python train.py --encoder_arch="convnext" --model="encoder-decoder audio transcriber" --dataset="read English sentences (LibriTTS-R)" --train_examples=15625 --gain_aug_db=10 --noise_aug=0.01 --time_shift_ms=50 --n_mels=64 --hop_length=160 --input="log_mel" --spec_augment=false --win_length=400 --tokenizer="word" --vocab_size=8027 --encoder_norm="layernorm" --encoder_activation="geglu" --encoder_mlp_ratio=2 --encoder_layer_scale_init=0.01 --encoder_inner_norm=true --encoder_moe="top_k" --encoder_num_experts=4 --encoder_moe_every=2 --encoder_expert_mlp_ratio=0.5 --encoder_experts_per_token=1 --encoder_shared_expert=false --encoder_subsampling=4 --encoder_layers=8 --encoder_width=320 --encoder_kernel_size=7 --fusion="cross_attention" --label_smoothing=0.05 --decoder_width=320 --decoder_layers=8 --decoder_norm="layernorm" --decoder_norm_position="pre" --decoder_activation="gelu" --decoder_mlp_ratio=2 --decoder_head_dim=32 --decoder_fused_qkv=false --decoder_bias="all" --decoder_qk_norm=false --decoder_parallel_block=false --decoder_inner_norm=false --decoder_drop_path=0.1 --decoder_positions="learned" --decoder_cross_attention_every=1 --decoder_tie_embeddings=false --residual_init="none" --optimizer="muon" --muon_scale="original" --learning_rate=0.028 --momentum=0.9 --nesterov=true --orthogonalizer="newton_schulz_5" --adamw_lr_other_params=0.0027 --max_grad_norm=1.0 --max_steps=6000 --batch_size=128 --epochs=49.2 --lr_schedule="step" --warmup_steps=300 --weight_decay=0.03 --adamw_weight_decay_other_params=0.01
Rows from block 2 of the text decoder, named by matrix and row number. Rows with one number belong to one neuron. Each number is 128 + 24 x the weight over its row's rms, rounded and kept within 0 to 255. All counts start at 0. After the name is the row's rms in percent of the matrix's.
# fc1: MLP up (decoder.blocks.2.mlp.fc1.weight, 640x320), inputs 0-159
# fc2: MLP down (decoder.blocks.2.mlp.fc2.weight, 320x640, transposed), outputs 0-159
fc1.590 114 [140 165 153 105 146 155 135 128 106 150 139 134 106 148 112 145 142 168 150 126 161 159  88  83  75 101 135 156 110 146  77  92 120 114 121 123 136 145 129 127 131 113 121 134  94 165 150 143 142  66 125 110 180 132  90 113 110 139 130 118 129 152 124 158 154 116 125 141  90 148 165 126  86 161 158 106 122 147 107 132 149 131 138 146 116 117 114 111 128 110 137 109 139 145 115 138  93 141 140 171 130 133 125 133 118 109 144 136 149 108 107 102 131 133 121 126 129 135 171  73 112 102  92 131 143  90 122 154 103 125 117  98  79 117 113 127 132 129 116 116 133  54 137 118 164 108 126 164 119 149 106 130 126 145 131 121 140  99 122 128]
fc2.590 107 [ 65 140 129 109 111 144 139 125 130 135 148  99 133 101 145 165 161 110 128 115 118 176 157 152 135 150  62 102 181 165 102 134 121 110 143 124 125 167 133 151 117  99 140 153 123 125 145  82 120 162 116 120 162 181 124 128 116 177 156 119 128 161 140 135 111  79 156  97 131 111 154 140  98  96  66 113 125 172 143  98  99 128 128 116 130 111 167 108 174 149 101 112 106 136 142 144 142 106  99 138 111 131 121 125 150  97 159 118 118 129 135 123 130 126 127 100 180 103 102 134 109 119 135  97 133 183 128 104 121 106  98 110 135 114  87 131 114  64 118 211 165 146 105 134 114 123 104 136 133 133 147 124 111 139 116 167 143 144 173 144]
fc1.591 086 [140 144  89 122 167 102 155 121 109 115 144 146 113 150 149  85 116 123 148  96 118 122 152 140 113 146 145 137 141 100 119 141 170 140 151  96 100 143 189 153 156 157 121 137 150 125 126 143  99 120 127  92 104 176 105 150 149 124 149  76  88 123 155 111 132  89 173 125 144 121 140  98 123  89 122 117 130 152 108  60  75 139 122  87 139 154 125 161 108 134 129 120 124 139 138 131 161 133 176 169 149 145 125 138 118 141 175 178  90 100 135 100 148 149 124  80 109 143 125 115 157 124 123 123 126 126 176 164 123 139  80 128 123 126 145 141 136 127  99  94 134 122 165 122 127 122 112 149 118 118 178 162 179 160 130 118 128 105 143 153]
fc2.591 092 [ 99 137 144 129 127 111 131 149 114 165  76 109  81 140 147 128 121 156 130 118 191  90 138 180 140 138 153 135  96  72 146 132 144 146 168 156 167 122 115 109  65 116 138 120 143 161 143 108 130 150 157 127 123 121 124 143 171 108 142 101 110 133 137  93 140 142 127 149 137 139 107 118 132 105 137 109 153 142 151  94 138 136  93 125  96 131 139 116 149  99 147 130  92 124  96 121 112 133 112  86 126  89 107  92 140 135 118 147 163  92 122 120  95 129 141 100 157 145 169 137 150 148 120 127 117 122 144 137 124 133 132 106 128 149 153 153 159  81 148 153 160  99 135 121 128  90 133 117 146 144 150  96 117 108 168 138  93 140  88 145]
fc1.592 111 [ 61 149 152 129 126 136 136 131 112 138 158 113 170 102 102 142 142 141 152  89 108  92 159 111 127  98 127 121  99 125 157  85 171 165 115 148 125  78 129 114 135 178 132 160 113 105 127 150 126 128 114 176 118 137 112 130  83 127 114 144 104 134 109 133 149 124 111 103 128  99 156 172 115 115 107 111  95 131  78 130  89 157 122 141 163 149  94 127 114 136 137 180 105 132 130  91 130 155 129 130 166  87 131 146 113 141 126 140 139  99 146  97 133 138 140 121 107 100 139 138 166  88 139 122  74 114 101 106 111 127  93 128 155 123 132  94 135 166 140 153 157 135 100 160 127 119 150  99  68 115 132 136 110 144 126 101 146 152 144 118]
fc2.592 101 [102 117 147  98 139 132 123 128 114 122 109 135 140 121 126 129 110 112 172  82 110  91 117 137 117 155 104 153 137 123 160 149 195 162  83 118 114 126 102 152 101 122 159 103 119 118 136 145 141 125  90 120 133  65 157 119  69 110 120 142  95 113 114 118 113 127 117 103 148 101 122 134 121 148 149 117 169 123  84 112 115 134 133 128 150 145 149  86 152  98 133 126  94 131 128 108 121 196 130 118 142 114 110 162 132  89 155 132 116 163 134 168 112 185 113 149 128  98 138 119  84 117  98 132 151 151 121 150 137 151 135 128 115 113 119 143 144 143 120 159 117  95  75 125 123  94 113 155  99 128 115 147 106 141 123 106 135 159 122 114]
fc1.593 096 [134 148 130 135 130 160 142 120 154 170 107  64 130 160  87 143 136 150 104 143  98 121 101 143 119 150 160 114 114  90 149 104 101 118 154  72 116  88  92 135 130 124 151 142 109 130 142 158 119 103 128 106 147 115 110 155 190 112 109 115 113 162 155 110 163 121 129  99 118 140 112 104 107 124 131 133  98 193 143 106 138 135 116 144 142 114 159 115 114 142  96  99 127 130 143 132 102 144 142 157 124  80 143 187 132  88 140 106 152 125 116 126 116 143 120 107 136 110 134 120 100 123 139 125 169 166 116 150 135 115 129 125 126 144  78 131 185 114 101 114  91 147 100 151 131 150 122 135 107 132 122 122 145 172 159 127 160 116 128 143]
fc2.593 116 [135 111  96 127 171 126 108 134 140 133 143 112  85 152 135 158 104 107 175 177 132 114 148 132 112 112 146 153 123  96 128 126 138 121 141 158 132 109 113 138 137 106 139 170 136 144 133 136 161 108 119 124 124 139 126  85 159 131 113 123  89 106 126 136  95 150 142 151 136 154 137 157 151 146 128 148 103 157 140 151 173 172 107 143 143  95  98 166 131 131 112 124 131 143 136 100 136  77  91 139 127 126 124 124 152 137 116 123 160 166 120 119 102 100  71 131 102 132  77 132 106 108 128 151 109 111 173 147 157 148 130 109 142 148  78 130 125 117  70 140 164 152 136  98 123  91 169  88 110 109  97 118 111 135  98 102 135 133 129 143]
fc1.594 083 [117 151 105 127 106 165 117 133 128 139 112 122 110 101 112 159 135 140 110  99 118 134 120  69 129 141 118 101 149 105 101 138 133  97 121 139  93 117 149 181 173 128  88 156 113 135 151 136 161 130 101 136 119 149 153 122 157 202 104  92  82  63 114 129 120 105 140 150 120 146 169 111 139  91 121 163 123 112 154 104 138 110  89  76 124 123 152 150 107  97 121 114 152 121  89 124  81 157 182  87 106 132 166 106 128 113 112 173 147 129 126 107 125 163 120 105 102 102 147 118 103  85 143 127  98 115 125 118 145 133  67 114 180 156 167 146 169 165 150 135 140 146 153  80 145  81 174 151  96 146 153 134 148 134 139 132 119  64 124 136]
fc2.594 070 [ 99 140 137 151 120 117 119 120  82 125 145 141 155 128 110 148 124 156 101 141 158 142 145 132 149  82 152 139 145 126 126  80 103 146 148 121 148 143 101 130 161 133 148 126 107 117 125 123 128  96 128 158 127 141 110 106 124  74 135 128  82 130 130 157 159 119  97 157 106 142 141 165 147 140 118  97 173 121 114 116 104 126 164 121 148  99  98 110 143 134 108  59 138 164  91 128 120 107 164  89 106 141 112 163 119 131 109 159 153 109  81  98 130  81 106  82 114 129 100 137 150 121 143 122 163  94 109 134 145 131 124 136 140 127 170 146 122 143 126  92  97  94 107 164 122 126 122 152 119 103 168  56 140 119  94 188 157 185 134 175]
fc1.595 089 [129 177 154 147  83 102 110 132 131 184 118 117 133 156  97  84 119 153 163 110 152 144 102 135 118 111 135 183 136 148 116 139  77  92 148  97 196 115 104  66 183 120 163  88 196 136 136 119 189 125 102 206 139 146 149 168 142 113 123 160 136 103 150 140  81 140 138 127 112  99 128 128 129  73 157 146 182 134 126 119  89 142 126 175 155 100 119 108 122 105 130 134 125 131 121 104 149 165 117 132 137 153 149 125 105 124 101 139 102 119 114 153 108 127 128 121 127 105 148 125 154 116 127 152 131 123 152 105 141 106 126 155 132 128 166 159 105  83 101  87 138  98 137  80 108 140 121 163 120 137 111 182  87 148 154 189 110 124 124 152]
fc2.595 089 [122 107 116 138 140 143 126 117 165 159 135 110 133 135  87 128  92 146 187 133  96 164 136 151 142  76 136  99 146 101 114 114  96  97 156 163 134 124 138 142 129 114 139  93 160 162  90 166 113 155 140 129 137 103 103 126 129 147 157  91 134 170  91 137 108 124 126 145  89 118 110 157 108  96 119 156 141 133 119 160 135 127 119 194 137 156 127  89  89 116 171  92 117 136 158 137 114 122  98 117  78 133 129 119 129 129 147 136 117 128 137 113 110 135 112 144 110 116 151 140 113 130 153 128 187 131 107 115 132 157  88 158 157 106  82 164 126 137 124 113 117  96 106  99  84 168 144 130 115 110 124 135 116 129 105 206 135  90 159  71]
fc1.596 101 [165 132  91  75 138 130 122 188 153 162 105  97 192 121 106  99 117 119 156 103 152  96  93 108 140 110  90 124 159 107 142 121 160 112 164  99 133 134 167 156 135 164 126  98 164 113 120 127 107 124 122 152 105  93 107 121 162 130 120 100  92 106 134 145  76  87 172 131  96 171  99 177 162 150 129  97 104 141  68 135 129 164 137  64 115 159 131 137 147 122 124 143 157 163 162 133 125 142 161 128 124 116 124 121 169 120 150 123 107 137  80 123 155 122 100 117 144 136 123 138  94 134 162 145 131 147 137 127 114 138 120 139 159 142 142 150 176 147 148 184 117 125 145 132 156 166 105 143 109 166 128 148 129  71 104 150 134 131 148  87]
fc2.596 099 [150 135 134 113 138 123 103 139 142 120 137 156 102 155 108 128 164 111 131 103 150 157 130 156 155 175 126 146 110 115 136 151  97 133 150  89 132 105 105 119 117 120 129 106  97 129  99  98 161 147 110 136  84 116 162 104 105 175 113 110 106 131 117 166 156 103 125 136  94 179 119 140 122 112 148 153 147 147 161 139  93 105 135 147 170 184 140 129 155 125 124 138 123 147  84 147 125 115 110  88 107  94 158 105 127 117 144 134  97 158 154 107 163 126 106 138 132 165 129  97 156 142 125 171 114 135 147 100 111 127 129 153 110 147 126  94  79 150 120 145 108 149 140 141 123 171 134 115 156 154 151 128 148 150 103 170 131 135 118 144]
fc1.597 094 [121 165 123 166 166 124 127 125  88 124 130 111 155 155 137 121 129 155  74 122 172 117 135 114  77 117 137 128 157 108 111  91 165 149  98  98 174 134 163 144 141 138 155  81 142 119  97  97 126 125  55 168 128 167 159 109 144 120 128  61  96 135 139 118 109 118  89 116 124 129 121 103 107 114 110 135 139 113 134 131 121 123  77 127 131 148 136 122 135 149 136 146 157 122 153 114  89 102 153 108 123 137 137 139 133 177 113 126  95 125  83 152 144 110 183 153 105 143 128 115 120 119 131 106 151 171 101 149 136 154 148 130 135 155 115 113  92 154 142 158 121 123 145 147  91 119  71 121 120 146  96 122 152 129 109 168 117 138 192 126]
fc2.597 096 [ 89  80 129 114 112 133 137 146 134  78 109 119  99 159 137  79 115 104 133 113 169 106 119 141 121 141 159 127 101 135 139 106 145 124 101 129 137  99 125 131 149 152 141  95 121 120 111 164 155 110 175 137 101 118 127 153 173 176 144 159 162  76 119 120 195 140 128 111 141 149  75 149 167 121 104 149 102 116 114 107 155 142  83 133 138 155 115 122 121 155 128 130 154 100 132  92 134 140 156 125 133  87 132 161 113 127 152 135 129 106 166 125 127 105  98 143 113 128 178 145 149 168 112 139 120 134 123 100 159 113  78 120  57 102 102  90 130 132 103 140 146 102 107 135 169 151 119 139 107  98 124 137 125 119 142 126  87 106 127 155]
fc1.598 104 [133 117 120 114 138 168 152 135 130 130 137 119 103 112 146  98  84 124 150 100 131 146 111  75  71 113 110 147 116 123 133 133 165 122 116 136  93 161 179 148 129 158 135 163 157 130 127 132 121 116 123 126 121  98 140 147  98 198 141 158  85 110  96  88 103 159 136 129 117  90 115 124 130 163 123 100 179 132 104  84 122 113 138  81 100 148  98 150 124 131  73 110 107 131 127 126 139  73 150 127 106 146 103 159 115 149 116 166 114 102 132 128 147 102 122  85 171 119 105 128 124 126 103 147 109 134 188 158 129 100  66 142 172 123 142 118 136 136  89 140 122 100 183 128  99 156 123 132 158 123 143 115 106 169 140 149 124 130 134 126]
fc2.598 088 [137  98 124 133 145 127 114 119 122 145 171 132 131 133 147 101 123  94 179  91 153 105 123 132 100 155 138 122 110 117 117 176 116 169 143 164 178 116 111 163  69 119 125 130 141 135 134 154 139 147 107 161 168 118  74 149 142 112 157  90 101  78 144 100 121 128 161 143 138 134 155 119 133 125 162 135 132 116 141 186 141 144 128 120 144 129 134 131 117 110 128 129 145 109  72 122 150 132 112  88 106 147 163 123 104 125 119 167 127 149 160  83 133 120 142 143 118  96 147 151  84 197 119 118 134 141 160 130 155 115 149 133  89 127 127 135 145  99  90 107 139 121 117 144 128  97 157 100 110 112 101 105 110 133 147 124 175 125 170 111]
fc1.599 093 [102  91 178 149 109  91 169 150 143 134 149 113 129  97 156 103 116 127  88  98 114  96 148 134 133  66 122 119  98 111 155 115 153 139 146 159 162  75  90 115 156 136 111 158 118 135 133 125 132 123 114 156 115 121 102 110 148 104 129 132 186 110 108 112 104 135 103 151 132 101 137 161 118 155 114  87 148 104 120 131 111 162 156  77 103 141 164 135  81 123 150  91 138 138 108 106 166 120  97 129 131 127 139 106 121 158 154 104 120 146 124 118  99 112 155 116 136 148 194 149 120 102 115 142 108 117 117 120 110  76 111 120 162 160 152 138 163 150 147 113 134 137 102 132 102 141 101  86 116 134 142 114 127  99 135 120  95 157  90 104]
fc2.599 090 [162 112  82 128 127 146 125 170 154 144 145 105 128 128 164  85 102  97  94 135 135 135 133 132 125 113 154 122  83 109 111 174 137 148 179 117 161 112 143 102 138 122 159 137 146 179 106 132 135 139 113 130 139 142 111 109 154 130  89 147 146 134  89 110 106 135 171 109 133 141 104  92 118 132 145 125 136 146 121 128 132 164 146  94 108 160 143  87 129 177 147 134 102 120 175 126 116 143 106  75 137 118 136  96 162 172 143  85 130 103 185 157 122 111 137 101 117 142 168 105 143 173 123 116 125 124 151 127 131 126  89  98 138 118 130  82 104 121 131 111 124 117 173 164 119 122 125 131 113 139 166 162 173 122  93 125 174 130 167 122]
fc1.600 108 [140 117 127 126  85  93 160 146  83 160 149 157 143 170 143 172 118 117 119 144 150 119 152 143 174  93 106 139 104 135 138 111 130 114 138 122  98 122 111 108 141 108 125  98 159 165 139 122 137 152 134 159 113 148 141 144  95  67 106 159  78 151 140 106 189 137 138  89  94  72 151 112 166 122  97 160 122 140 128 137 143 104 123  94 155 120 101  79 131 133 152 155 123 163 126  88 151 164 140 143 130 158 134 120  98 161 136 115 110 140 148 135 126  77 130 171 116 153 135 115 142 113 119 182  87 143 155  69 104 182 159 112 112 150 117 139 140  89 120 105 151  80 148 130 127  92 148 137 123  81 154 147 127 118  85 130 122 161 134 135]
fc2.600 103 [ 80 138 120 145 157 132 141 172 107 132  80 132  84 150 137 106 117 113 144 159 104 120 136 135 151 134 116  99 109 172 153 162 110 129 110 111 133  73 121 127  82 132 143 126  93 119 118 158 121 115 130 137 125 102 150 142 133 120 115 118 144 118 126 138 109 127 139 111 165  86 131 143 140 127 163  88 138 112 110 161 131 148 143 137 125 116  95 140 154 157 118 136 200 107 153 128 121 162 124 155 125 144 118 126 114 124 109  94  96  96 146 123 117 153  99  85 160 135 128  95 111 169 140 159 153  97 130 135 131 132 138 130 127 119 130 128 109 126 109 116 148 111 115 162 112 150 101 132 150 124 106 184 148 125 131 146 143  81 122  84]
fc1.601 101 [136 117 101 122 106 109 137 121 137 120  90 104 149 101 194 154 139 156 130 139 163 122 118 111 146 111 134 129 109 124 123 136 170 110 124 138 157 137 129  84 154 138 121  98 112 150 131 145 134 123 171 113 109 137  79 115 118 116 146 153 138 140 139 124 139 143 161 150 136 127 119 103 143 125 118 163 125 139 154 130 114 146 136 123 102 141  95 132 125 152 158 150 117  92  69 133 122 133 197 123  95 167 141 122 151 147 105 173 161 111 137 129  97 128 125 174 161 115  98 137 139 153 169  99 134  96 168 127 134 116 135 165  75 139 156 120 129 132 185 118 162 114  99  93 134 148  88 111 145 140 128 127 130 106 165 146 147  89  86 141]
fc2.601 091 [137 136 101 148  89 128 147 128 142 116 116 108 114 121 133 124 133 137 136 124 133 164 109 165 157 161 130 169 139 122 111 126 157 146 138 103 115 117 114 101 135 146  92 194 152 119 137 111 157 147 133 121 140 172 100 120 109 127 124 109 132 118 153 137 116 134 144 131 127 134 136 140 104 102 131 146 154 165 121 114 112 111 138 157  92 145 102  81 126 134 111 139 178  93 161  78 156 127 134 196 120 103 109 111 126 128 154 150 152 152 151 146 125 115 138 135 139 148 149 129 118  95  90 156 157 120 136  90 136 139 105 141 143 138 172 139 148 148 112 139 134 107 150 103 148 123 147 113 118 149 150 120 134 152 124 112 124 100  82 112]
fc1.602 105 [140 104 144 114 127 156 161 119 141 108 131 148 175  89 153 123 147 114 154 137 169 112 117 140 150 132  48 122 112 138 142 155 181 114 123 162 136 152 159 172 129 139 112 138 176 153 121 123 132  99 142 116 134 129  78 150 157 162  63 151 121 137 124 118 150 135  46 104 132 106 118 150 158 104 146 137 144 144 128 111 155 118 131 105 100 116 119 151 111 133 109 106 129 106 107 123 141  81 146 127 118 107 153 148 108  98 151 149 121  76 129 163  97 134 126 130 137 117 113 152 130 124 163  95 140 170 142 152 144 133 104 131  91  96 112 102 122 132 171 123  99  98 145 148 124 142 135 122  78 106 115 149 117 136 139 104 147 146  91 160]
fc2.602 099 [164 185 120 158 149 122 157 112 118 137 146 111 114 140 126 144  95 150 126 147 101 135 124 117 162 152 102 134 134 118 167 126 121 165 149 122 134 116 128 149 122 140  94 109 158 163 114 160 167 152  98 121 109 163 136 108 131 142 111 146  86 155 155 127 141 148 129 139 179 119 130 144 133 120 137 133 112 146 128 101  96 133 111 126 147 163 123 150 155 112 141 112 134 155 118 156 139 101 146 109 138 142 132 111 159 151 129  94 165 157 150 163 154  87 139 154 118 105 117 120  99 138 128  92 111  56 182 138 144 189 120 115 113 109  83  79 130 130  99 116 137 110 149 132 114  91  94 117 158 127 115  82 143 147 124 115 162 172 134 126]
fc1.603 109 [ 96 162 166 117 146 122  86 113 104 135 158 136 118 148 106 133 122 101  79 132 129 119 124 138 149 128 117 100 147 145 141 114 133 104 147 129 147  92 120 153  84 169 158 129 143 166 119 161 138 139 120 122 144  70 119 174 160 141 116 129 156 124 117 130 134 111 166 156 151  98 114 100 176 137  96 119 111 109 138 158 131 127 105 129 121 148 147 152 139 150 130 124 117 119 152 130 135 118 139 160 115 159 128 133  95 120 120 131 159 140 118 150 123 112 129  79 154  94  93  91 108 113 112 145 123 123 128 119 114 179 111  86 118 128 163 157  98 115 111 127 162 144 132 132 139 118  94 124 124  94  75 153 122 103 133 141 138 181  97 148]
fc2.603 100 [111 141 158 105 120 142 107 118 108 143  97  83 157 132 113 167 114 137 127 134 132 111 109 104 143 114 171 156 167 103 117 101  91 133 130  86 109  88 160 150  89 140 140 166 198 145 149 132 133 153 141 105 119 133 155 156 175 146 165 133 174 143 150  73 134 125  83 130 136  90 110 103 146 167  86 140 125 171 155 160  83  96 111 100  90 139 148 111 147 106 121 127 108 173 148 141 119 156 141 131 163 128  86 130 142 139 101 107 100 121 104 142  87 116 145 109 116 129 111 169 124 126 128 150 138 148 128 104 112 143 146 101 118 108 112 107 139 110 142 106 129  81 136 111 124 111 136 120 109  78 162 100 160 127 159  97 113  94 105 126]
fc1.604 104 [ 98 129 129 136 103 165 118 145 138  80 137 119 103 128 151 142 108 133 105 109 168 149 123 119  90 148 107 104 110 114 155 138 125 119 114 103 110 133 141 118 170  87  98  93 141 164 117 105 149 125 155  79 127 120 156 120 107 125  94 112 139 117 161 138 105 141  90 178 122 133 170 167 136 130 152 111 109 145 225 128 161 133 115  96 140 154 124 117 113 136 111 128 157  99  71 140  96 136 117 148 149 114  86 171 110 127 178 118 125 136 129 145 136 111  78  87 134 137 171 136  66 123  90 146 133 169 159 118 120 107 101 138 130 138 106 118 152 101 114 155 145 104 130 130 146 115 160 119 130 161 126  94  98 149 114 144 139 149 105  97]
fc2.604 101 [158 109 156 165 155 135 156 133 123 102 144 154 128 121 126 102 144 129 136 148 108 141 143  90 107 151 151  98 138  99 115 134 125 142 145 129 158 132 129 107  95 111 129 100 133 130 141 167 152 124 113 142 136 111 118 129 152 107 145 130 135 138 118 153 105 138 126 142 107 152 142 115 139  91 106 119 156 114  87 125 133 121  88 123 135  88 112 124 153  82 112 128 162 154 104 110 104  62 142 113 149 104 115 158 133 160 122 103 132 121 103 106 166 126 162 125 125  88 119 124 110 107 111 121 157 108 205  98 139 130 104 121 134  92 105 126 120 130 159 140 207 104 126 135 128 113 116 140 127 157 116 133 122 119 120 126 146 161 125 114]
fc1.605 120 [124 147 106 161 108 128 111 143 140 137 122 136 114 125 111 109 149 100 110 150  93 153 132 109 126 150 171 130 125 123  85 117 118 146 135 146 129 157 135 152 102  95 132 120  74 154 178 118 152 142  84 139 149 109 129 126 127 101 134 146 129 151 106  95 131 128  96 128 124 116 167 159 109  57 109 128 119 148 104 116 129 162 153 113 157 117 126 119 124 188 138 156 114 144 117 161 154 143 147 109 113 135 168  73 148 132 168 167 103 132  94 129 174 122  97 118 140 163 157 144 119 138 121 149  91 101 126 132 107 121 136  95 149 139 151 150 154  95 119 129 131 107 144 101  92 107 153 126 138 121 130 173 141  96 138 139 125 136  60 154]
fc2.605 126 [ 88  87  84 146 108 112 112 132 148 116 122 136 127  61 126 151 148 133 137 130 113 137 148 110 134 108 132 145 140 177 121 126 172 192 155 157  78 117 133 131 104 158 135 163  88  94 132 119 194 132 113 161 101 119 129 143  55 134  83 168 110 136 107 135  99 131 149 105 173 150 132 129 114 101 139 116 142 130 119 137 153 118 137 136  96 114 126 142 136 103 135  86 128 159 129 178 130 182 156 142 125 136 135 142 125 115 146 163 127 168 139 152 109 137 129 118 125 171 127 143 172 108 152 108 114 143 119 171 150 124 148  97 131 130 170 172 113 112 123 132 138 126 131  63 148 143 125 116 118 130 112 121 123 127 125 109  78 143 140 139]
fc1.606 084 [142 127 117 148 124 123 135  88 132  97 154 142 156 165 120 112 132 123  89 129 134  84 166 112 112 163 162 101  96 171 119 109  58 154 139 159 109 134 149 141 144 150 140 137  90 139 108 110 167 175  96 138 154 164 147 153 117 118 159 126 139 139 131 126 119 129 158 148 143 125 141 148 102 136  91 130 129 114 114 158  91 128 119  93 118 161  97 116 147 177  95 179 123 155 152 132 141 114 152 118 144 149 127 100 113 135 136 155 103 153 129 138 116 163  96  98 160  98 124 137 139 117  93 100 117 142 151 126 123 118 124 104 131 143 119  79 154 136 142 142 105 149 102 167 127 133 153 125 164 145 120 136 155 126  92 122 117 145  85  92]
fc2.606 080 [144 104 123 128 131 127 112 110 106 135 108 120 145  91 129 144 133 118 201  94 140 114 131 189 121 164 100 144 147 117 161 145 120 128 112 133 141 131 119 118 148  91 137 112 100 142 145 107 108 125 123  83 125  59 147 118 160 130 117 105 131 157  99 146 157 146 114 150 150 119  90 134 128 121 149 105 164 115  95 117 136 139 104 127  67 117 130  93 123 133 116 158 133 148 126 151 116  87  98 149 125 136 108 150 145 139 144 102  81 124 119 152 148  83 149 127  78 146 133 151 145 129 128 130 147 117 124 131 135 165 119 144 109 113 132 165 182 136  99 118 177 100  92 146 101 146 107 111 146 133 153 107 120 145 100 132 106 109 143 139]
fc1.607 094 [122  99 105 112 113  90  78  98 156 115 163 160 133 136 142 132 116 135 113 107 127  97 128 126 124 129 125 147 115 103 137  91 132 123 104 148 128 145 126 106 117 133 142 105 114 125 101 104 102 146 143 131  95 127 134 143 125 126 160 134 154 150 132 129 146  80 169  98 169  59 147 123 113 167 162 175 140 138 108 149 129 109 134 115 141 138  89 114 167 156 148 163 138 130 129  97 170 138 125 141  90 120 157 153  85 186 124 135 136 116 136 137 110 129 117 123 156 107  80 143 135 122  83 126 155 107 120 184 104 126 143 124 153 144 153 157 111 109 138 100 130 156 131 116 128 128 143 108 177 114 145  91 104  93 104 115 144 115 141 132]
fc2.607 100 [121 120 110 104 120 118 118 152 115 111  74  86 129 130 125 106  97 118 134 118 178 126 103 137  91 120 107 124 148 141  90 117 129 150  91 150 100 169 147 118 107 143 117 154 148 122 114 132 133 166  96 157 116 101 153 119 111 108 177 135 132 127 128 143 135 132 104 143 144 117 115 150 105 105 123 144 123 109  65 150 131 107 152 127 111 117  98 110 153 153 142 156 121  80 117  84 124 144 104 131 138 152  90 115 126 128 135 111 122 143 145 167 133 102 191 133 101 139 127 156 132 100 131 158 170 129 157 148 122 135  93 144 109 132 123 157 120  84 133 129 129 168 141 116 119 169 102 122 144 142 148 156 114 103  94 158 115 110 148 120]
fc1.608 097 [157 149 168 126 103 105 113 146  83 136 131  98 169 126 120 158  98 111 129 127 157 198  98 147 110 125 151 136 129 122 127 162 102 123 149 159 131 122 133 150 116 135  89 126 144 101  95 145 105  77 118 124 129 119 112 143 121 124 121 160 124 138 122 127 122 127 139 124 105 151 143 115 146 112 171 164 104 149 137 144  83 110 125 123 149 163  78 108 133 122 100 103 179  85  67 131 131 133 108 159 136 145 139 107 123 101  68 130 124 153 136 174 128 108 103  96 122 103 157 128 134 113 147 115  79 137 114 121 154 131 133 134 136 148 152 147 137 154 133 154 143 202 127 105 168 119  93 149 139 132 125 158 186 128 130 153 134 113 110 118]
fc2.608 105 [115 126 144  95 153 123 167  82 105 159  92 154 115 152 137 102 105 135 135 121 129 121 130 134 128 157 123 125 150 163 110 113 142 129 138 119 170 102 108  84  84 153 108 137 102 158 100 103 134 145 139 141 167  87 129 175 121 142 102 163 142 100 128 149 119 130 112 148 104 125 132  88 119 139  98 127 133 160 148 152 122 123 101  98 125 110 100 113 133 123 100  97 133 161 120 107 145 127 148 104 140 169 122 115 150 101 126 140 106 127 145 109 146 110 131 137 121 105  74  88 119  84 117 126 101 119 138 103  98 123 121 115  67 141 141 139 154 167  89 113 116 135 143 100 130 172 121 108 105 129 150 134 121  72 130 120 132  80 110 168]
fc1.609 087 [115 147 133 120 103 104 128 112 123 127 154 126 116 153 120 140 114 130 150  98 111  76 127 126 111 119 121 131 162 142 170 128 135 136 148 109 114 107 130 100 152 102 162 179 151 104 134 121 135 162 139 158 117  84 158  76 117  95 123 154 126 126 152 116 108 141 163 182 167  84 137 120 137 146 130  86 107 148 117 164 128  99 119 111 178 130 170 131 132 112 195 114 173  84 117 120 120 130 122 145  84 126 118 121 141  75 139 135 103 119 119  90 154 146 155 160 156 147 116 100  73 131 165 149  96 125 132 173  93 123 132  99 103 132 117 137 130 152 125 127  99 153 155 131 125 123 150 134 135 132 122 113 148 114 130 119 130 145 109 148]
fc2.609 081 [141 127 104  83 113 110 126 123 133 132  70 146 147 147 128 138 154 139 160 122  75 127 133 145 104 144 134 152 105 167 110 146 118 146 153  87  97  96 135 106 146 136 154 186 117 134 130 120  97 133 144 138 155 155 143 153 109 143 109 138 150 134 120 158 120  79 129 137 147 161 112 114 152 149 124 105 108 130 153 120 118  78 164  97  95 146  86 138 124 138 118 167 135 135 136 175 104 146 113 156 143 135 139 175 179  95  65 127 129 129 166 123 119 107 132 104 119 130 114 145 101 120 146 136 147 121 111 121 161 135 151 165 109 189 177 151 114 174 133 124 124 145 122 129 105  97 119 115 108 142 120 145 118 107 147 128 159 102 145 153]
fc1.610 091 [ 70 101 124 118 137 140 129 140 125 144 136 131 116 117 143 144  96  97 149 107 156 162 144 120 117 146 148  93  71 136 187 131  74 142 149 133 141 115 134 141 151 136  93 161 114 147 144 111 117 111 129 132 129  89 139 120 115 167 121 164 157 157 113 109 142 159 135  97 169 113 144 109 131 140 106 125 127 165  80  81 106 131 149 182 116 124 134 108 106 108 169 136 115 111 157 106 107 136 161 137 113 131 122 126 134 147 109 120 160 163 113 127  95 121  95 134 123 126 157 162 107 120 149 105 176  92 139 117 119 115 106  96 150 157 149 141 138 121 111 182 130 122 187 129  95 145 124 131 174 125 140 120 124 105 102 114 146 182 113 164]
fc2.610 087 [ 98 138  93 118 114 113 152 143 137 120 153 112  99 128 108 155 143 137 143 145 157 134 143 135 121 125 117 164 164 114 125 146 107 138 154 116 142 118 134 171 119 122 121 164 149 156 165 116 121  84 100  99 108 130 167 124 116 130 111 135 119  95 139 135 148 145  88 115 128 110 144 116 146 120 141  86 144 160 153 138 169 161 134 115 110 144  75 113 117 115 116 135  90 107 108 115 101 153 147 123 115 122 161 159 147 118 121 108 104 110 113 210 137 167 133 131 110 140 116 119 128 105 140 110 136 126  92 140 113 113 133 134 101  95 116 150 145 189 123 155 140 142  71 148 130 128  88 116 129  92 161 114  82 140 129 108 145 132 161 114]